config.toml
train_examples = 39062
targets = ["instrument"]
weight_standardization = false
depths = [18]
kernel_size = 5
adamw_lr_other_params = 0.0029
magnitude_pruning = 0.3
steps = 5800
batch_size = 64
epochs = 9.5
weight_decay = 0.1
Rows from block 11, named by matrix and row number. Each number is 128 + 32 x the weight over its row's rms, rounded and kept within 0 to 255. All counts start at 0. After the name is the row's rms in percent of the matrix's.
# mid10: scale 2 width-5 conv, dilation 4 (model.blocks.11.mid.1.0.weight, 64x64x5), inputs 0-21, a 5 kernel for each
mid10.11 096 [138 128 128 165  67 138  98 111 128 148 142 128 106 145 128 125 136 208  79  80  60  78 172 159 128 115 141 116 160 134 128 128 106 168 165 106 168 180 110  97  63 166 179 116 144 146 104 128 128  61  95  68 128 110 146  82 166 164 153 133 128 128  96 128 128 110 136 122 126 186 147 124 115 128 163 118 118 200  56 128 140  56 151 164 158 128 179 170 169 128 128 136 179 170 129  93 107 128 135 153 128 152 177 170 103  98 128 142 128 139]
mid10.12 110 [128 128 128 107 117  87 124  69 128 117 128 150  83 128 123 128 119  93 155  66 106  90 128 198 124 189 128  97 128 128 120 128 142 161  62 105 120 128 121 130 128 128 128 126 130 128 128 116  96 128 113 128  95 198  90 128  64 128 128 155 128 149  92 128  91 128 199  95  72 182 128 129 109  92 189 128 128 135 186  78 134 106 128 128 146 110 128 139 137 134 128  88 128  81 158  82 163  68 128 120 128  96 180 128 122 103 108 103 141 128]
mid10.13 090 [133  82  75 143 128  83 128  55 128 137  49 144 128 163  97 113 112 101 128 128 135 128 114 128  73 128 128 139 150  34 166  83  98 128 106 117  96  98 163  85  92 145 134  78 128 128  99 123  70 128 157 128 112 150  64 136 128 104 128  59 155 111  64 110 161 128 123 106 128 130 143 116 144 128 106  84 128 128 128 128 107 128 128 124 151 167 128  94 168 128  55 128 164 128 115 115 128 128 172  54 128 128 153 128 143 165  94 159  85 128]
mid10.14 106 [147 131 103 143 128 238 136 146 158 170 128 128  88  85 140 128 119 149 148 109  29 134 128 156 149 131 128 120 130 158  89 128  92 117 128 166 162 130 128 103 120 125 107 128 117  65 139 109 153 128 251 127  72 128  59 174 140 122  52 164 140  78 146 127 175 124 190 175 128 127 159 128 160 114 129 103 183 128 159 130 128 128 128 141 128  95 146 104 109 143 128  83 146 156 193 140  81 128 124 100 128 112 128 190 120 188 121 128 128  73]
mid10.15 101 [154 128 128 128 177 139 128 143 165 128 111 136  81 128 128 168 130 128 142 128 199 102 110 129  68 113 128 117 136 128 207 117 128  26 160  99 174 198 102 204 107 128 120 226  77 128 128  98 102 168 115 150 150 101 157  83  72 125 128 164 128 128 115  82 156 156 140 147 128 128 137  78  98 128 128 123  87 135 128 128 138 115 128 131 211 128 115 137 207 128 146 175 128 152  90 120 128 158 133 197 114 159 150  67 128  98 128 128 128 128]
mid10.16 093 [151  83 163 168  96 128  56 147 213 164 122 194  58 128 156 124 128 128 128 128 165  71  99 152 114 132 102 122 122  34 128  81 114 128 128 145 128 128 161 151 125 178  97  97 134 128  85 128 128 115  94 128 106 156 128 150 173 128 129 147 106 149 127 144 128  55  84 108 128 161 136 111  93 128 169  88 172 124  94 122 107 128 139 104 191 128 128 137  78 136 128 185  75  60  67 148 128  93 171 177  66 127 158 128 105  85 128 129 160  75]
mid10.17 110 [128  99  96  90 128 128  79 128 128  93 128 128 112 137 101 128 112 137 128 143  87 101 128 128 154 156 128 128 145  84  53 173 128 128 133  78 113 128  92 128 152 128  67 146  57  83 144 128  79  85 182 100 128  79 174 143 128 127 104 122 116 102 104  88 171 128 129 118 186 116 104  95 116 137 128 102 141 152  70 135 120  87 128 146  80 183 120  73  97 147 137 128 139 136 128  82 110  95 116 168 116 146 128 166 146 133  72 150 102 132]
mid10.18 113 [103  24 128 162  88 179 208 103 128  69 140 163  72 151 128 128 128 146 103 111 122  75 141 128 169 156 167  75  94 128  76  95 143 128 134 157 107 105 129  89 165 150 131 128 128 159 155 105 128 128 136 128 128 128 128 153 128  45 128 128 106 127  86 137 132  97 128 128 128 111 166 159  71 134 111 238  93 130 160  80 161 128 131  83  93  93 170 128 125 128 175 128 128 128  34 128  93 177  85 198 137 128 128 112  65 208 128 102  89  74]
mid10.19 078 [128 156 125 111 128 128 142 128  99  81 218 127 128 144 116 128 148 139 140 118 141 138 116  91 105 116 128 123 187 128 128 128 128 128 162 144 128 157 128 251 127 104 102 110 128 138 101  34 112  94 172 110 128 128  87  39 131 132 153 161 121 131 166 161 103 159 128 143  91 107 124  58 128 128 128 109 136  10 166 128 152 128 145 169  59 128 168 128 122 124 128  72  96  97 128 131 126 137  74 168 128 127 168 128 128  67 195 143 171  90]
mid10.20 101 [146 111  84 128 139 133 140 128 128 167  89 128 133  79 128 105 139 128 128 114 187 191  71 128 128 158 128 128 146 128  55 163 128 119 145 136 128 136 131 242 176 110  45 128 128 124 138  99  90 128 128 128 113 128 128 163 121 128 128  84 145 128  91 170 128 128 128 128 127 109 101  65  82 158 144 128 185 128 128 128 126 109 142 162 208 146  89 120 187 120 128 136  84 128 114  40 123 151 154 149 128  87 138  72 128 172 123 128 119  85]
mid10.21 077 [ 98 128 128 164 137 175 128  96 153  95 185 128 153 128 128 116 128 181 128 128 128 123 108 102 157 170  68 128 134 128 128 112 127 128  72 161 128 103 182 120 138  88 128 116 125  97 128 128 175 128  28 128 128 119 113 128 100 128 128 114 128  55 139 128 156 207  92 128 161  96 128 128 157 120  57 104 155 150 128 128 128 128 255  91 128 132 113 128 152  87 182 117 128 128  94 135 128  42 107 149 128  57 128 128 181 183  98 128 163 128]
mid10.22 087 [ 96 129 194 157  86  75 128 217 121 128 128 177 105 153 156 111 128 128 118 147 105 107 128  87 124  78 157 138 140 128  96 128 178 128 139 128 181 128  80  88 128 101 142 128 167 179 126  99 115 149 140 128  93 112 128 128 152 121 105 127 128 128 137 142 128 128 128 123 100 149  63 128 128 128 128 128 128 114 115 128 128 135  88  22  95 127 159 128  90  81  42  70 128 128 165 158 128 130 161 119 132 130 143 131 128 153 128 128 152 166]
mid10.23 096 [180 125 128 128 128 128 125 155 162 139 128 113 155 171 104 128 128 119  96  95 128  81 233  45 128 194 128 138 128 168 128  84 128 122 152 162 184  95 128 191 128  82 128 201 115  58 159 128 139 128  79 128  94 205 128 163 128 128 128 101 129 175 128 124 128 127 138 106 107 128 128 189  85 128 128 128 123 128 108 111 128 151 128 128 155  89 105 176 152 128 203 128 109  95  87 119 138 128  70 136 128  88 143 102 107 128  92  97 128 151]
mid10.24 099 [ 77 153  91 134 146 169  69 135 192 128 104 152  97  83 173 120 129 128 162 128 128 128 201 101 128 171  56 120 155 128 128  78 128  87  92  92 128 156 171 128 122 128 162 111 133 109  80 174 165 128 128  34 106 163 128 149 128 152  90 255 128 176 145 200 150  97 128 128 139 175 156 107 145 148  99  42 141 165 159 121 162 128 142 128 123 154  82 128 128 196 128 135 128  79  82 128 160  98 128 121 116 110  92 128 173  79 133 129 128 157]
mid10.25 083 [128 128 128 128 142 128 164 128 128 128 149 128 111 161 156 128 102 128 175 121  86 107 110  89 128  94 143  58 117 193 104 128 128  92 128  61 128 128  71  78 127  84 171  79 102 163  94 128  74 128 128 128  83 128 128 145 110 128 128 142 128  98  99 167 128 106 128 118 111 166 141 128 128 128 128 176 136 128 191 112 162  97 136 153  79 128 128  64  75 182 128  55 145 128  18  84 128 202 128 128 133  61 137 107 142  99 154 128 141 186]
mid10.26 085 [ 67 128 115 181 128 128 128  68 152 128 100 128 128 128 128 128  98  88 128 128 128 145 128 128 128 128 174 128  50 123 128 130 122 129 133 128 115  92 128  48  99 195 120  78 130 118 110 128 144 128 128 117 187  82 128 224 128 161 128 128 128 182 156  25 128 128 128 169 155  42 203 128 101  92 112 152 148 130 128 128 116 163  98  96 132 128 153 118 128 128  84 128  76  39 106 121  79 128  68 128 128 117 128  80 147  24 143 119 128 128]
mid10.27 077 [165 187 108  88 128 176  98  84 128 205 128 199 128 140 103 123 137 128 128 128 149 137 128 181  23 119 111 128 157 128 168 128 128 174  72 128 128 128 121 169 111 173 178 128 129 127 173 106  64 171 110  52 133 128 128 128 172 116 128 128 128 128 128 158 128 112 128 128 131 132 143  68 128 101 128 128 156 128 173 128 128 112 128 126 153 128 128 128 128 128 128  77 128  74 128  97 118  96 157 128 184  86 130 135 172  97 128  91  64 164]
mid10.28 089 [128 184 128  83 128 149 146  89 128 124 124 152 128 128 128 128 119 138  96 128 128 139 124 160 128 128  15 171 148 128 151 105  90 151 128 128 115 100  92  98 181 156 153 128 143 104  95 178 148 102  86 128  70 171 137 128 102 191  77 128 128  90 174 128 128  77 128 128 104 177 164 128 149 108 128 109 128 128 128 139 145 136 128 128  88 128 120 128 128 149 147 149 138  85 128 154 128  93 128 123 126 134  77  73 215 111 148 128 111 141]
mid10.29 123 [ 53 188 177  87 137 106  61 128 128 144 128  77 152 168  93 128 128  83 123 128 168  96 248 128  31  88  83 168 128 128 128 107 141 130 128 128 113  94  81 165 128 174 130 102 123 128 101 117 131  91 110 128 215 128 118 109 129 182 122 101 128 144  96 153 125 126 127  79 128 100 142 163 106  83  70 159 128 131 112  90  69 149 128 128 128 146 176 145 133 132 128 157  83 171  65 162  94 128 105 170  95 133 128 128 112  91 142 109 128 127]
mid10.30 078 [122 128 128  76 128 123  73 127 117 128 128 126 128 151 139 175  84  84 124 135 181 136 122  87 153 101 175 158 147 105 128 128 128 111 128  75 144 128 115 128 129 134 128 117 162 128 181 163 118  98  68 139 128 167  98 128 128 128 163 107 128  95 131 128 135 128  92 147  96  95 127 125 206 128 128 112 128 153 184  39  93 110 173 148  87  54 128  89 117 128  49 107 132  90  50  90  49 128 104 128  94  49 128 211 128 128 128 103 149 104]
mid10.31 098 [129 154 128  79 177 135 128 140 131  82 160 128 128 128 103  97 128 134  49 128  89  96 140 128 125 136 132 129 128 128 137 126 128 137  83  91 121 100 183 164  78 150 150 134 128 128 167 157  81 153 125  66 211  75  52 128  83 128 128 137 184 122  57 126 190 128  95  72 133 102 171 106 115 128 134 131 128 120 106  46 128 100 128 132 138 128 177  78  85 146 128 226 110  19 164  90 128 130 127 128 100 121 175  77 165 117 128  96 131  91]
mid10.32 084 [111 145 186  70 172 128  93 205 135 128 146 105  65 128 147 128 201 114 180 162 172 127 195  85 128 128 183 150 158  92 190 128 172  83 128 128 128 157 112 128 128  96 128 126 133  99 147 128  71 202  60 128 128 107 187  93 102 128 139 137 128 128  43 136  90 138 138 135  99 180  33 168 128 172 128 202 128 132 127 115 128 143 123 137 142  87 116  63 155 160 128 149 138 150  91 162 128 105 116 156 128 131  96 139  96 106 171  83 118 128]
mid10.33 078 [111 149 128 126 128 128 153 189 128 134 215 128 151 128 108 183 148 125 183  94 201 128 132 122  40 112 160 184 120 109  16 128 236 219 136 102 115 128 128 128 128 128 128 128  92 189  93 113  84 128 128 135 128  68 128 100  98 128 128 160 113 128 161 108 128 128 128 128 148 128 197 136  63 128 128 128 128 156 175 128 128  46 150 147 125 149 128  91 128 128 128 125  95 128 102 112 128 171 107 104 126  42  90 128 128 128 130 125 128 170]
mid10.34 089 [ 72  93 128 137 122 117 128  82 128 128 139  90 146 139 109 149 128 128 128 128 147 154 221  74  66 179 126 128 120  86 109 200 113 128 165 128 128 124  71 128 112 128 140 146 128 128  71  77  62 128 134 179 128 193 128 128 102 146 121 117 158 102  94 112 208 173 128 145 128 132 171  90 134 128  45 128  80 128  94 128 136 101 136 128 159 113 160 109 128  41 128 119 128 128 128 144  85 198 124 128 151 136 113 128  90 128 177 128  67 128]
mid10.35 094 [197 128 128 167 136 148  85 152 140 161 128 128 128 138 199 113 205 170 181  57 150 159 141  83 128 128 108 153 128 128 128 169 188 193 182 110 161 139 105 128 128 128 193 138 128 174 128 139 114 128 105  94 129 140 104 135 128 128 128 159  70 169 102 143  86 140 146 128 128 139 128 128 136 150 144 128  57 129 128 128  67 104 116 128 152 199 148 113 128 128 128  54 128 138 107 189 136 128 104 128  98  53 172  99 128 137 128 151  77 119]
mid10.36 090 [ 87 128 133  87 128 128  32 102 156 131 181 157 128 128 128  79 128 128 167 128 185 197 197 128  86 153 139 128  63 145 167  81 189 154 153 133 126 128 105  44 120 100 169 128 188 255  72 128  82  80 128 132 110 200 128 128 152  64 103 128 128 129  94 128 148 141 157 156  67 186 119 128 128 128  52 206  86 127 128 109 103 130 128 128  94  95 115 128 128 108 128 128 167 144 128 124 144 142  80 128 128 128  90 141 103  80 128 128 102 134]
mid10.37 086 [128 128  85 127 105 128 128 128 167  45 128 135 128  73 128 138 193 128 128 128 209 132 148 178  64 128 104 175 117 128 128 146 125 128 113 128 103  78 102  78 128 128 128 130 158 198 192 140 128 196 139 128 128 128 172 128 143 128  73 128 194 103  87 128 208 128 192 128  96 186 170 128 129  89 173 144 145  84 171  74  93 105 154 216 141 117 128 115 128 124 128 196 152 168 198 128 128 132 130 121 144 204 139 109 128 128 159 128 128 119]
mid10.38 115 [ 50 128 128 136  93 196 108 128 128 155 147  79 128 128  71 129 128 128 128  84 128 203 137 195 128 153 102 171  56  97 138 128 106 116 121  73 128 128 128 128 154 163  90 133 192 128 109 128 123 128  66 106  84 134 115 128 128 114 128 128 128 106 160  87 128 112 174 107 128  94 166 128 128 108 142 210 128 128 128 128 128 128 128 128 128 108 145 102 172 122 173 128 142 117 128 164  92  94 126 138 111 128 128  62 128 138 172 131 105 128]
mid10.39 074 [128 114  75 158 128  72 128 128 128 188 101  67 160 137 128 128 108 166 128 128 115 128 117 128 128 115  44 128 144 128 141 128  79 128 128 157 182 121 128  84  82  93 136 136  91 137 128 128 111 128 128 128 150 100 107  75 128 130 166 170 128 135 122  95 128 128 166 128 135  97 128 128 128 115 104  96 128  97 117 155 219  73 103 128 128 128 128 175 159  60 128  85  46 128 156 151 115 128 101 167  84 128 128 144 109 128 145 128 128 128]
mid10.40 105 [128 108 143 128 128  94 151  70 115  85 132 150  37  85 128  76 148 128 152  82 128  82 128 181 128  76 153 128 128 177 143 129 150 128 104 139 119 109  93 120 127  95 128 130 151  98 151  81 128 157  91 201 128 102 146 128 128 128 128 122 126 123  98 178  65 149 150 128  97 131  94 128 135 163  92 128 176 127 155 128 117 128 128 128  73 114 144 126 128 128  71 174 128 128 156 153  81 128  97 128 129 128 120 150 122 128 128 173 100 128]