python train.py --model="audio embedding model" --dataset="synthesized solo parts of chorales (CocoChorales)" --train_examples=39062 --gain_aug_db=10 --time_shift_ms=100 --n_mels=64 --hop_length=160 --input="log_mel" --spec_augment=true --win_length=400 --targets=["instrument"] --num_classes=13 --embedding_dim=128 --arch="ecapa_tdnn" --norm="groupnorm" --activation="hardswish" --weight_standardization=false --depths=[18] --kernel_size=5 --stem="single" --widths=[256] --am_softmax_margin=0.2 --am_softmax_scale=16 --init="lecun_normal" --optimizer="soap" --beta2=0.99 --lr=0.0035 --beta1=0.9 --shampoo_beta=0.99 --eps=1e-08 --precondition_frequency=20 --max_precond_dim=512 --merge_dims=true --one_sided=false --adamw_lr_other_params=0.0029 --magnitude_pruning=0.3 --steps=5800 --batch_size=64 --epochs=9.5 --lr_schedule="cosine" --final_lr_fraction=0.01 --warmup_steps=290 --weight_decay=0.1 --adamw_weight_decay_other_params=0.05
Rows from block 6, named by matrix and row number. Each number is 128 + 32 x the weight over its row's rms, rounded and kept within 0 to 255. All counts start at 0. After the name is the row's rms in percent of the matrix's.
# mid00: scale 1 width-5 conv, dilation 2 (model.blocks.6.mid.0.0.weight, 64x64x5), inputs 32-63, a 5 kernel for each
mid00.7 091 [109 110  89 168  81 171  84 126 180 138 159 128 121 128 160 110 116 115 128 128  96 128 112 162 142 163 128 128 100  88 128 135 128 231 101 156 147  80 128 128  99  98 141  83 147 128 153 138 128 128 128 129 116 172  84 128 155 128 136 128 185  99  92 128  92 128 128  82 128 128 166 173 121 128 123 110 164 102 124 119  94 128  72 243 135 128 128 186  81 141 128 128 156 163 202 200 195 107 128 111 115 128 128 128 112 102 128 110 210  68 112 139  44 171 114 128 128 128 128 104  91 106 128 202 127 142 148 152  85 115 128 118  83 177 171 128 128 238  72 174 128  94 128  76 162 143 117 159  94 163 144  56 177 156 187 184 134 154  74 125]
mid00.8 118 [128 161 128 193  57 128 155  54 205  87 182 128 162 154  94 128 157 128 168  76 124 130 124  44 113  82 128 128 121 128 128 145 128 128 113 150  85  79 209  66 166 123 141 128 180 170 114 108 148 109  84 164 111 128 101 128 128 128 137 136  80 128 142  76 141 144 100  86 103 128 128 116 144 148 123 127 132 112  93 128  75 127 124 167 106 112 132 128 106 110 150 132  67 128 128 160 128 164 128  95 128 132  90 130 128 166  62 158 128  68 136 170 114 113  68 196 144 137 174 106 166 134  94 168  86 134 119 147  93 122 148 107 109 179  86 106 128 134  66 138 103 166 132 110 128 113 119 139 135 128 104 163 138  89 131 121  73 181 117 138]
mid00.9 101 [128 128 134 141 158 107 104  78 110 135 167 159 171 128  72 128 144 128 143 112 101 128 124 128 132 113 195 128 128 118  89 149 145 138 131 114 164 112 128  90 136 130 144 200 130 152  87  58 128 123 128 112  81  76 185 128 132  76 140 105 140 109 177 136 163 117 128 108 125 128 128 133 128 128 128 124  99 130 184  93 127 128  92 145 128 128 124 113 128 135 157 165  67  66 128 128 100 125 143  59  66 128 110 120 199 128  62 159  69  91 130  79 171 105 144  80 128 154  86 110  83  74 128 136 119 135 127 136 139 111 128 174 148 160   0  86  89 128 128 128 207 105 105  98 128 128 170 178 200 128 100 128 164 169 128 153  60 128 147 153]
mid00.10 101 [175 128 128  91  93  84 104 189 128 121 124 105 128 101 126 181 128  90  85 127 101 128  26 118 150 128  92 110 159 157  98 128 204  93 128 127 125 128  34 128 183 109  78 128 128 156 142 128  83  61 136  96 149 128 147 111  76  88 128 142 160 119 106 128  93  95 212  98 108  88 134 132 113 128 126 172 127 128  82 101  93 138 191  62  82 128 128 139 128 128 140 128 114 128 114 128 146 203 140 123 128  93 198 128 123 107 175 190  86 128 155 128 128 128  84 128 128 170  88  44  98 167 128  82  80 151 128 113 128  91 102 125 178 104 164 128 130 128  62  74  83 123 140 154 150 151 151 128  82 131  76 165 139 135 106 141 124 128 128  96]
mid00.11 093 [ 97 104 141 167  60  97 128  87  79 128 128 103 105 128 107 118 160 131 128 128 128 128 128 128 128 128 173 140 101 210 108  97 100 146 128 115  59 115 128 107 166 131 128 128 124 128 128 131  94 128  87  99 133 112 107 159 128  98 110 121 161 128 128 128 166 142  97 151 128  66 131 167  63 128 128 122 100 128 128 128 128 147 128 108 105 147 128 181 128 122 128 198 128 128 118 128 128 128 128  83  72 128 128 183 128 128  68 128 128 128 117  75 169 178 100 143 128 217 128 127 128  55 128 182 128 163 128 191 106 135 140 128  88 142 202  53  58 196  49 154 179 128 187  72 112 196 128 172  61 137 113 121 128 106 184 128 104  89 122 128]
mid00.12 095 [ 90  91  99  61 119 128 128 128 103 128 112 114 162 119  89 143 169 188 161 128 128 159 134  84  90 148 168 148 150 128 126 128 128  98 128  98 128 124 125  91 203 150 188 135  80 213  98 128 128 128  95 122 128 128 119 128 123  97 128 115 128  76 162 151  95  97 157 114 127  85 101 128 113 128 147  84 106  66 105  94  97  91  80 172 168  96  70 120 128 156 178 117 128 118 169  93 128  86 128 139  86 128 128  73 148  89 128  80 161 155 126 128 128 189 128 128 138 128 128 109 128 147  58  71 128  68  99 128 161 145 128 117 128 107 109 109  54 100 128  98 128 110 128 128 128  87 128 164 169  88 128 204 193 128 111 113 149 128 133  98]
mid00.13 144 [128 161  57 186 102 143 143  70 139  82 119 112 146 134 114 171 136 118 192  67 116 109 176  92 124 128 113 165  82 128 128 128 130 167 128 128 128  83 168  78 160 124 128  87 142 128  87 142 137 130 101 128 128 183  90 112 128 144 135 116 135 128 182 122 173 128 128 150  99 137 128 159  84 166 128 144 147 119 124 110 128 158  76 255  53 149  97 108 138 128 125 114 116 184  91 128  82 160 156 128 128 128 144 128 154 146  99 125 183  58 135 128 128 146  98 128 154 128 128 110 135 103 146 223  38 128 141 196  41 138 165  91  86 200  85  86 207 109  66 150 115  95 148 173 128 105 128 152 132 128 124 156 128  96 128 128 128 188 124  62]
mid00.14 094 [146 138 128 111 128 128 142 103 128 128 148 215 128 166  81 145  65 141 134 164  87 128 136  49 103 103 119 114 155 128  48 158 128  76 128 113  42 128 100 128 130  72 156  75 163 191 104 121 128 128  54 128 128 128 128 122 155 157  76 128 172 128 128  76  94 153  64 136  87 158 137  85 128 128 143  76 170 171 117 156 168  60 162 128 128  99 171 119  98 176 115 128  88 136 128 112 105 113 128 128 113 118 113 128 128 123 159 106 128 159  92 199 123  48  88 119 128 128 159 128  76 103 128 155 140 166  91 128 122 109  90 158 102 128 127  66 190 128 102  71 120 128 165 166 128 128  64 128 128 159  77 135 128 142 128 128 106  72 156  80]
mid00.15 104 [ 92 128 136 101 111 179 128 106 148 186 128 138 128 128 101 110 128 138  89 181 137 151  63  40 214 163 129 128 128 123 145  56  93 180 128  88 128 104 142 190 195 128 162 139 121 128 128 113 138  92 101 155 139  88 128 159 105  89  89 140 173 146 128 128 110 221 178 202 149 127 167 104  94  77 132 156 128 128 132 179 132 144 151 108 122 128  95 143 128 105 118 114 103 128 128 175 170  89 115 201 128 128 128 182 128 128 128 156 128 128  74 128 128 184 108 128 161 130 134 154 128 126 128 135 128 124 150 128 128  81 191 128 128  67 128  84  50 157  99 179 210 128 179 157 254 105  98 159 128 128  61 101 176 128 128 141 153 128  80 128]
mid00.16 092 [131 129 136 109 147 200 159 128  97  94 128 141 128 128 101 128 135 140  77 113  56 187 148 173 168 128 126 128 128 119  89  98 128 128 128 128 104 135 160 151 121 128 128 173 128 131 105  90 128 128 123 143 111  82 154 184 179  70  62 128 108 128 128 126 192 106  99 128 185 179  71 174 129 128 174 173  93 187 128 151  26  92 128 123 201  85 149 128 145 128 139 135 128  79 161 128 140 192 135 176 153 128 128 128 128 101 128 108 121 168 104 128  83  95 114 137 113 128 134 102 128 128 115  92 115 142 150  87 128 135 157 197 128 128 128  85 200 105 121  70 128 115 144 128  89 110  99 119 164 187 154 130  91 100  83 184 128  82  62 114]
mid00.17 093 [105 174  93  95 128 128 128 128 128 125 182 128 147 183 154  73 128 139 140 109 130  97 202  41 120 128 128 145 177 128  80  92 140 135 108 128 128 128 194 128  91 149 159 181 128 141  89 115 104 166 128 153  90 156 144 198 128 145 128 128 143 128 143 175  57 129 117 106  85 120 100 123 128 178 117 179 128 128 141  98  93 133  60 174 115 128 100 132 176 142 189  94 116  43 101 128 127 128 128 152 104 203 128 128 159 128 109 128 128  86 165  99  88  82 128 124 132 128 137  71 162 144  92 128 180 104 128 128 128 121 135 128 109 128 128 168 128 128 132 143  71 128 134 130 128  46 128 174 128 120  92  78 164 211  99 177  91 128 128  83]
mid00.18 092 [128 164 137  58 174 128 114  74 148 128 163 128 128 128 128  97 161 133 104 122 162 128 125 167  95 111 131 172 128 161 107 136 128 128 102 128  61 128 137 128 128 160 128 168 229 128 104 149 134 237  77  88 128  74  86 208 180 159 128 128 128 125 126 128 133 128 141 128  93 119 128 111 128 180 138 210 128 128 105 185  83 113  55 128 128 128 155 128 128  31 157 128 216 156 147 128 128 154 142 128 128  88 128 128 128 140 170  85  74  69  67 128  93  64  44 125 145 166 128 101  96 128  97  81 103  69 109 128 128 133  94  84  99 150 128 153 137 171 113 128 160 107 133 153 176 128 113 184 128 128 128 127 140 128 141 102 173  96 146 128]
mid00.19 107 [149  55 187 128 127 150 181 128 128 128 145 178 167 128  96 128 101 128  75 196 133 129  46 128 124 128 128 120 128 176 128 128 188 128 128 128 133 185 101 134 130 128  83 176 149 128 138 130 156 128 196  97 193 133  88 191 128 199 103 107 112 160 105 104 128  82 124 130 118 128 128 105 128 150  89  97 128 141 113 153  87  26 167 128 136 128 118 128 153  74 128 128 106 174  65 179 128 128 109 128 141 163  89 128 172 132  79 194  75 228 234 121 182 155  70 149  87 208 128 152 111  74 196 128 157 151 128 117 155 128 126 128 162 128  80  46 182  84 128  94 139  80 100 128 128 128 128 169 135 105 128 128 128 128 128 159 128 128  62 141]
mid00.20 097 [192  35 128 224 132 116 182 145 128 175 128 149 108 128 152  95 134 103 128 128 128 107 124 128 118  90 163 115 128 153 115 128 107  65 185 153 189 133 128 169 128 128 128 110 139 155 128  77 128 164 128 143 129 133 144 186 128 128 144  84 128 117  74  96 128 100 105 150  62 115 128 128 128 110 156 121 128 111 111 141 138  99 183 149 170 101 128  95 137 143 128 128 128 104 142 128  75 128 102 141 128 129 120 128 167 128  47 128  92 206 161 206 128 121 210 146 128 172 150 128 192 128  17  49 128 128 137 128 182 125 122 128 121 128 128 128 128 101 116 128 128 128 123 128 122  94 155 187  73 161 142 128  99 179  96  94 174 128  96 128]
mid00.21 077 [128  79 145 123  87 128 148 128 107 128  93 103 185 110  87 194 142  58  89 110 128 128 128 128 146 128 128 152 142  93 140 128 110 182  38 128 128 128  96 128  92 128 128 192 128  94 128  92 128 155 102 139 149 128  74 140 172 128 128 128 117 118 128 128 153 101 104 136  91 128 150 128 164  47 107 101 128 156 128 128 128  65 165 160 176 134 149 168  50  82 128 128 169 154 128 164 183 128 128  99 127 136 106 134 128 128 128 128  76 112 130 114 133 100 128 128 100 128 128 200 126 128  92 110 184 128 128 159 109 109 128 128 128 105  85 107 143  88 152 128  98 128 116 151 117 128 107 199 108 128 150 112  85 128  80 172 118  87 128 128]
mid00.22 082 [104 145 136 128 161 189 128 238 217  96 128 128 132 128  85 128  60 143 149 154 128 187 152 140 105 114 108 154 128  81 142 128 119  74  79 128 148 128 128 111 150 163 204 218  85  95  95 159 128 128  57 148 107 128  94 119 186 128  77 128 154 140 128 159 182 197 218 128 154 128 128 152 128 175 124 149 127  91 111 128 128 140 167 137 128 101 169 128 128 139 128  80 128 115 169 189 176 112 124  76 128 130 135 128 147 148 128  89  80 128 155 153  81 103 124 102 126 158 174 120 128 128  73  73  94 157 128 160 102  61 128 182 117 128 128 128 158  90  93  90 128 128  93 128 135 136 209 153 128 139  81  97 128 128 210 183  75 118 157 105]
mid00.23 089 [168 128 128  91 128 128 128  67 152 157 114  87 104 128 120 100 128 128 198 240 128 100 107 156 113  85 150  90 104 120 130 128 128 163 128 128 128 162 128 178 156 142 128 173 155 128 102 173 128 128 130 101 150 128 120  42 143 196 128  69 111 128 128 147 128 128 128 131 128 128 128 128  91 128 128 128  87 145 148  85 215 122  90  91 128 135 153 155 128 128 128 156 125 128 174 128 134  80 128 171 128 128  90 128 128 159  98 128 128 128 128  87 141 145 128 128 141 128 144 128 128 128 142 102 131 160 128 128  90 128 128 192 208 128 128 107 123  93 128 128 128  77 131  95 142 143 128 128 128 122 200  67 167 128 128 128 173 141 115 129]
mid00.24 103 [ 42 136 175 128 117 125 128 164 161 165 123 128 158 124 128  97 128  61 113 110 133 119  90  78 156 157 128 130  99 128 104  85 120 201 116 166 132 117 110  95 169 128  65 113 128  86 128 156 128 128  65 112 128 101 153 128 128 111 128 185 102 128 128 128 152 136  78 126 134 109 159 127  74 128 146 118 128 128 106  60 133 119 128 140  85 128 128 103 128 128 156 128 128 108 146  91 128 128 121  80  84 113 106 191  79 114 120 128  95 130  74 128 210 151  93 153 169 138  87 123  77 128 145 201  93  67 128 144 128 147 150 128  85 179 101 190 139 128 153 128  98 100 104 124 128  61 146 120 128 149  75 128 148  95 142 139 128 113  98 128]
mid00.25 073 [128 128 162  77 159 166 128 128 158 123  98 110 128 128 128 128 101  76 132 208 128 118  94 155 120 128 145 128 188 142 183 128  97 192 126  73 128 128 176 128 177 116 103 172 122 173 204  94 130 128 128  63 108 180 149 134 194 128  85 128  69 128 128 143 128 120  30 128 128 128 144 128  94  99 128 128 151 181 128 128 128 141 166 151  89 152  73 128 128  88 163 118 128 199 184  63 209 128 128 128 131 145 128  72 128 133 128 133 123 108  84 128 118 134 128 128 128 181 128 119 113 115 128 128 128 116  66 167 128 128 221  71 128 128  62 174 128 128 128 128 128 154 128  97 128 128 128 128 122 105 227  67 128  94 228 157 102 127  84 152]
mid00.26 084 [151 114 128  63 188 174 101  80 128 127 202 142 128  94 128 145 154 128 104 113 125 128 125 128 119 112 128 128 128 117 145 128 157 128 104 151  93 165 205 128 230 160  41 154 128 165 151 102 128 112  80 128 128 143 124 128 130 220 128 128  24 128 128 128 107  42 128 178 128 121 128 147 128 197 145  86  96  97 128 128 128 128 133 128  86 108 128 128 100 128 113  95  65 112 128 116 128  74 128 128  72  98  69 160 128 124 117 100 128 128 128 124 109 128 128 139 109 128 110 128 114 172  92 113 128 156 137  79 128 128 176 128 136  77 128  99 128 165 147 145 128 144 128 148 128  96 128 209 159 166 128 219  95  44 120 128 106 128 128 100]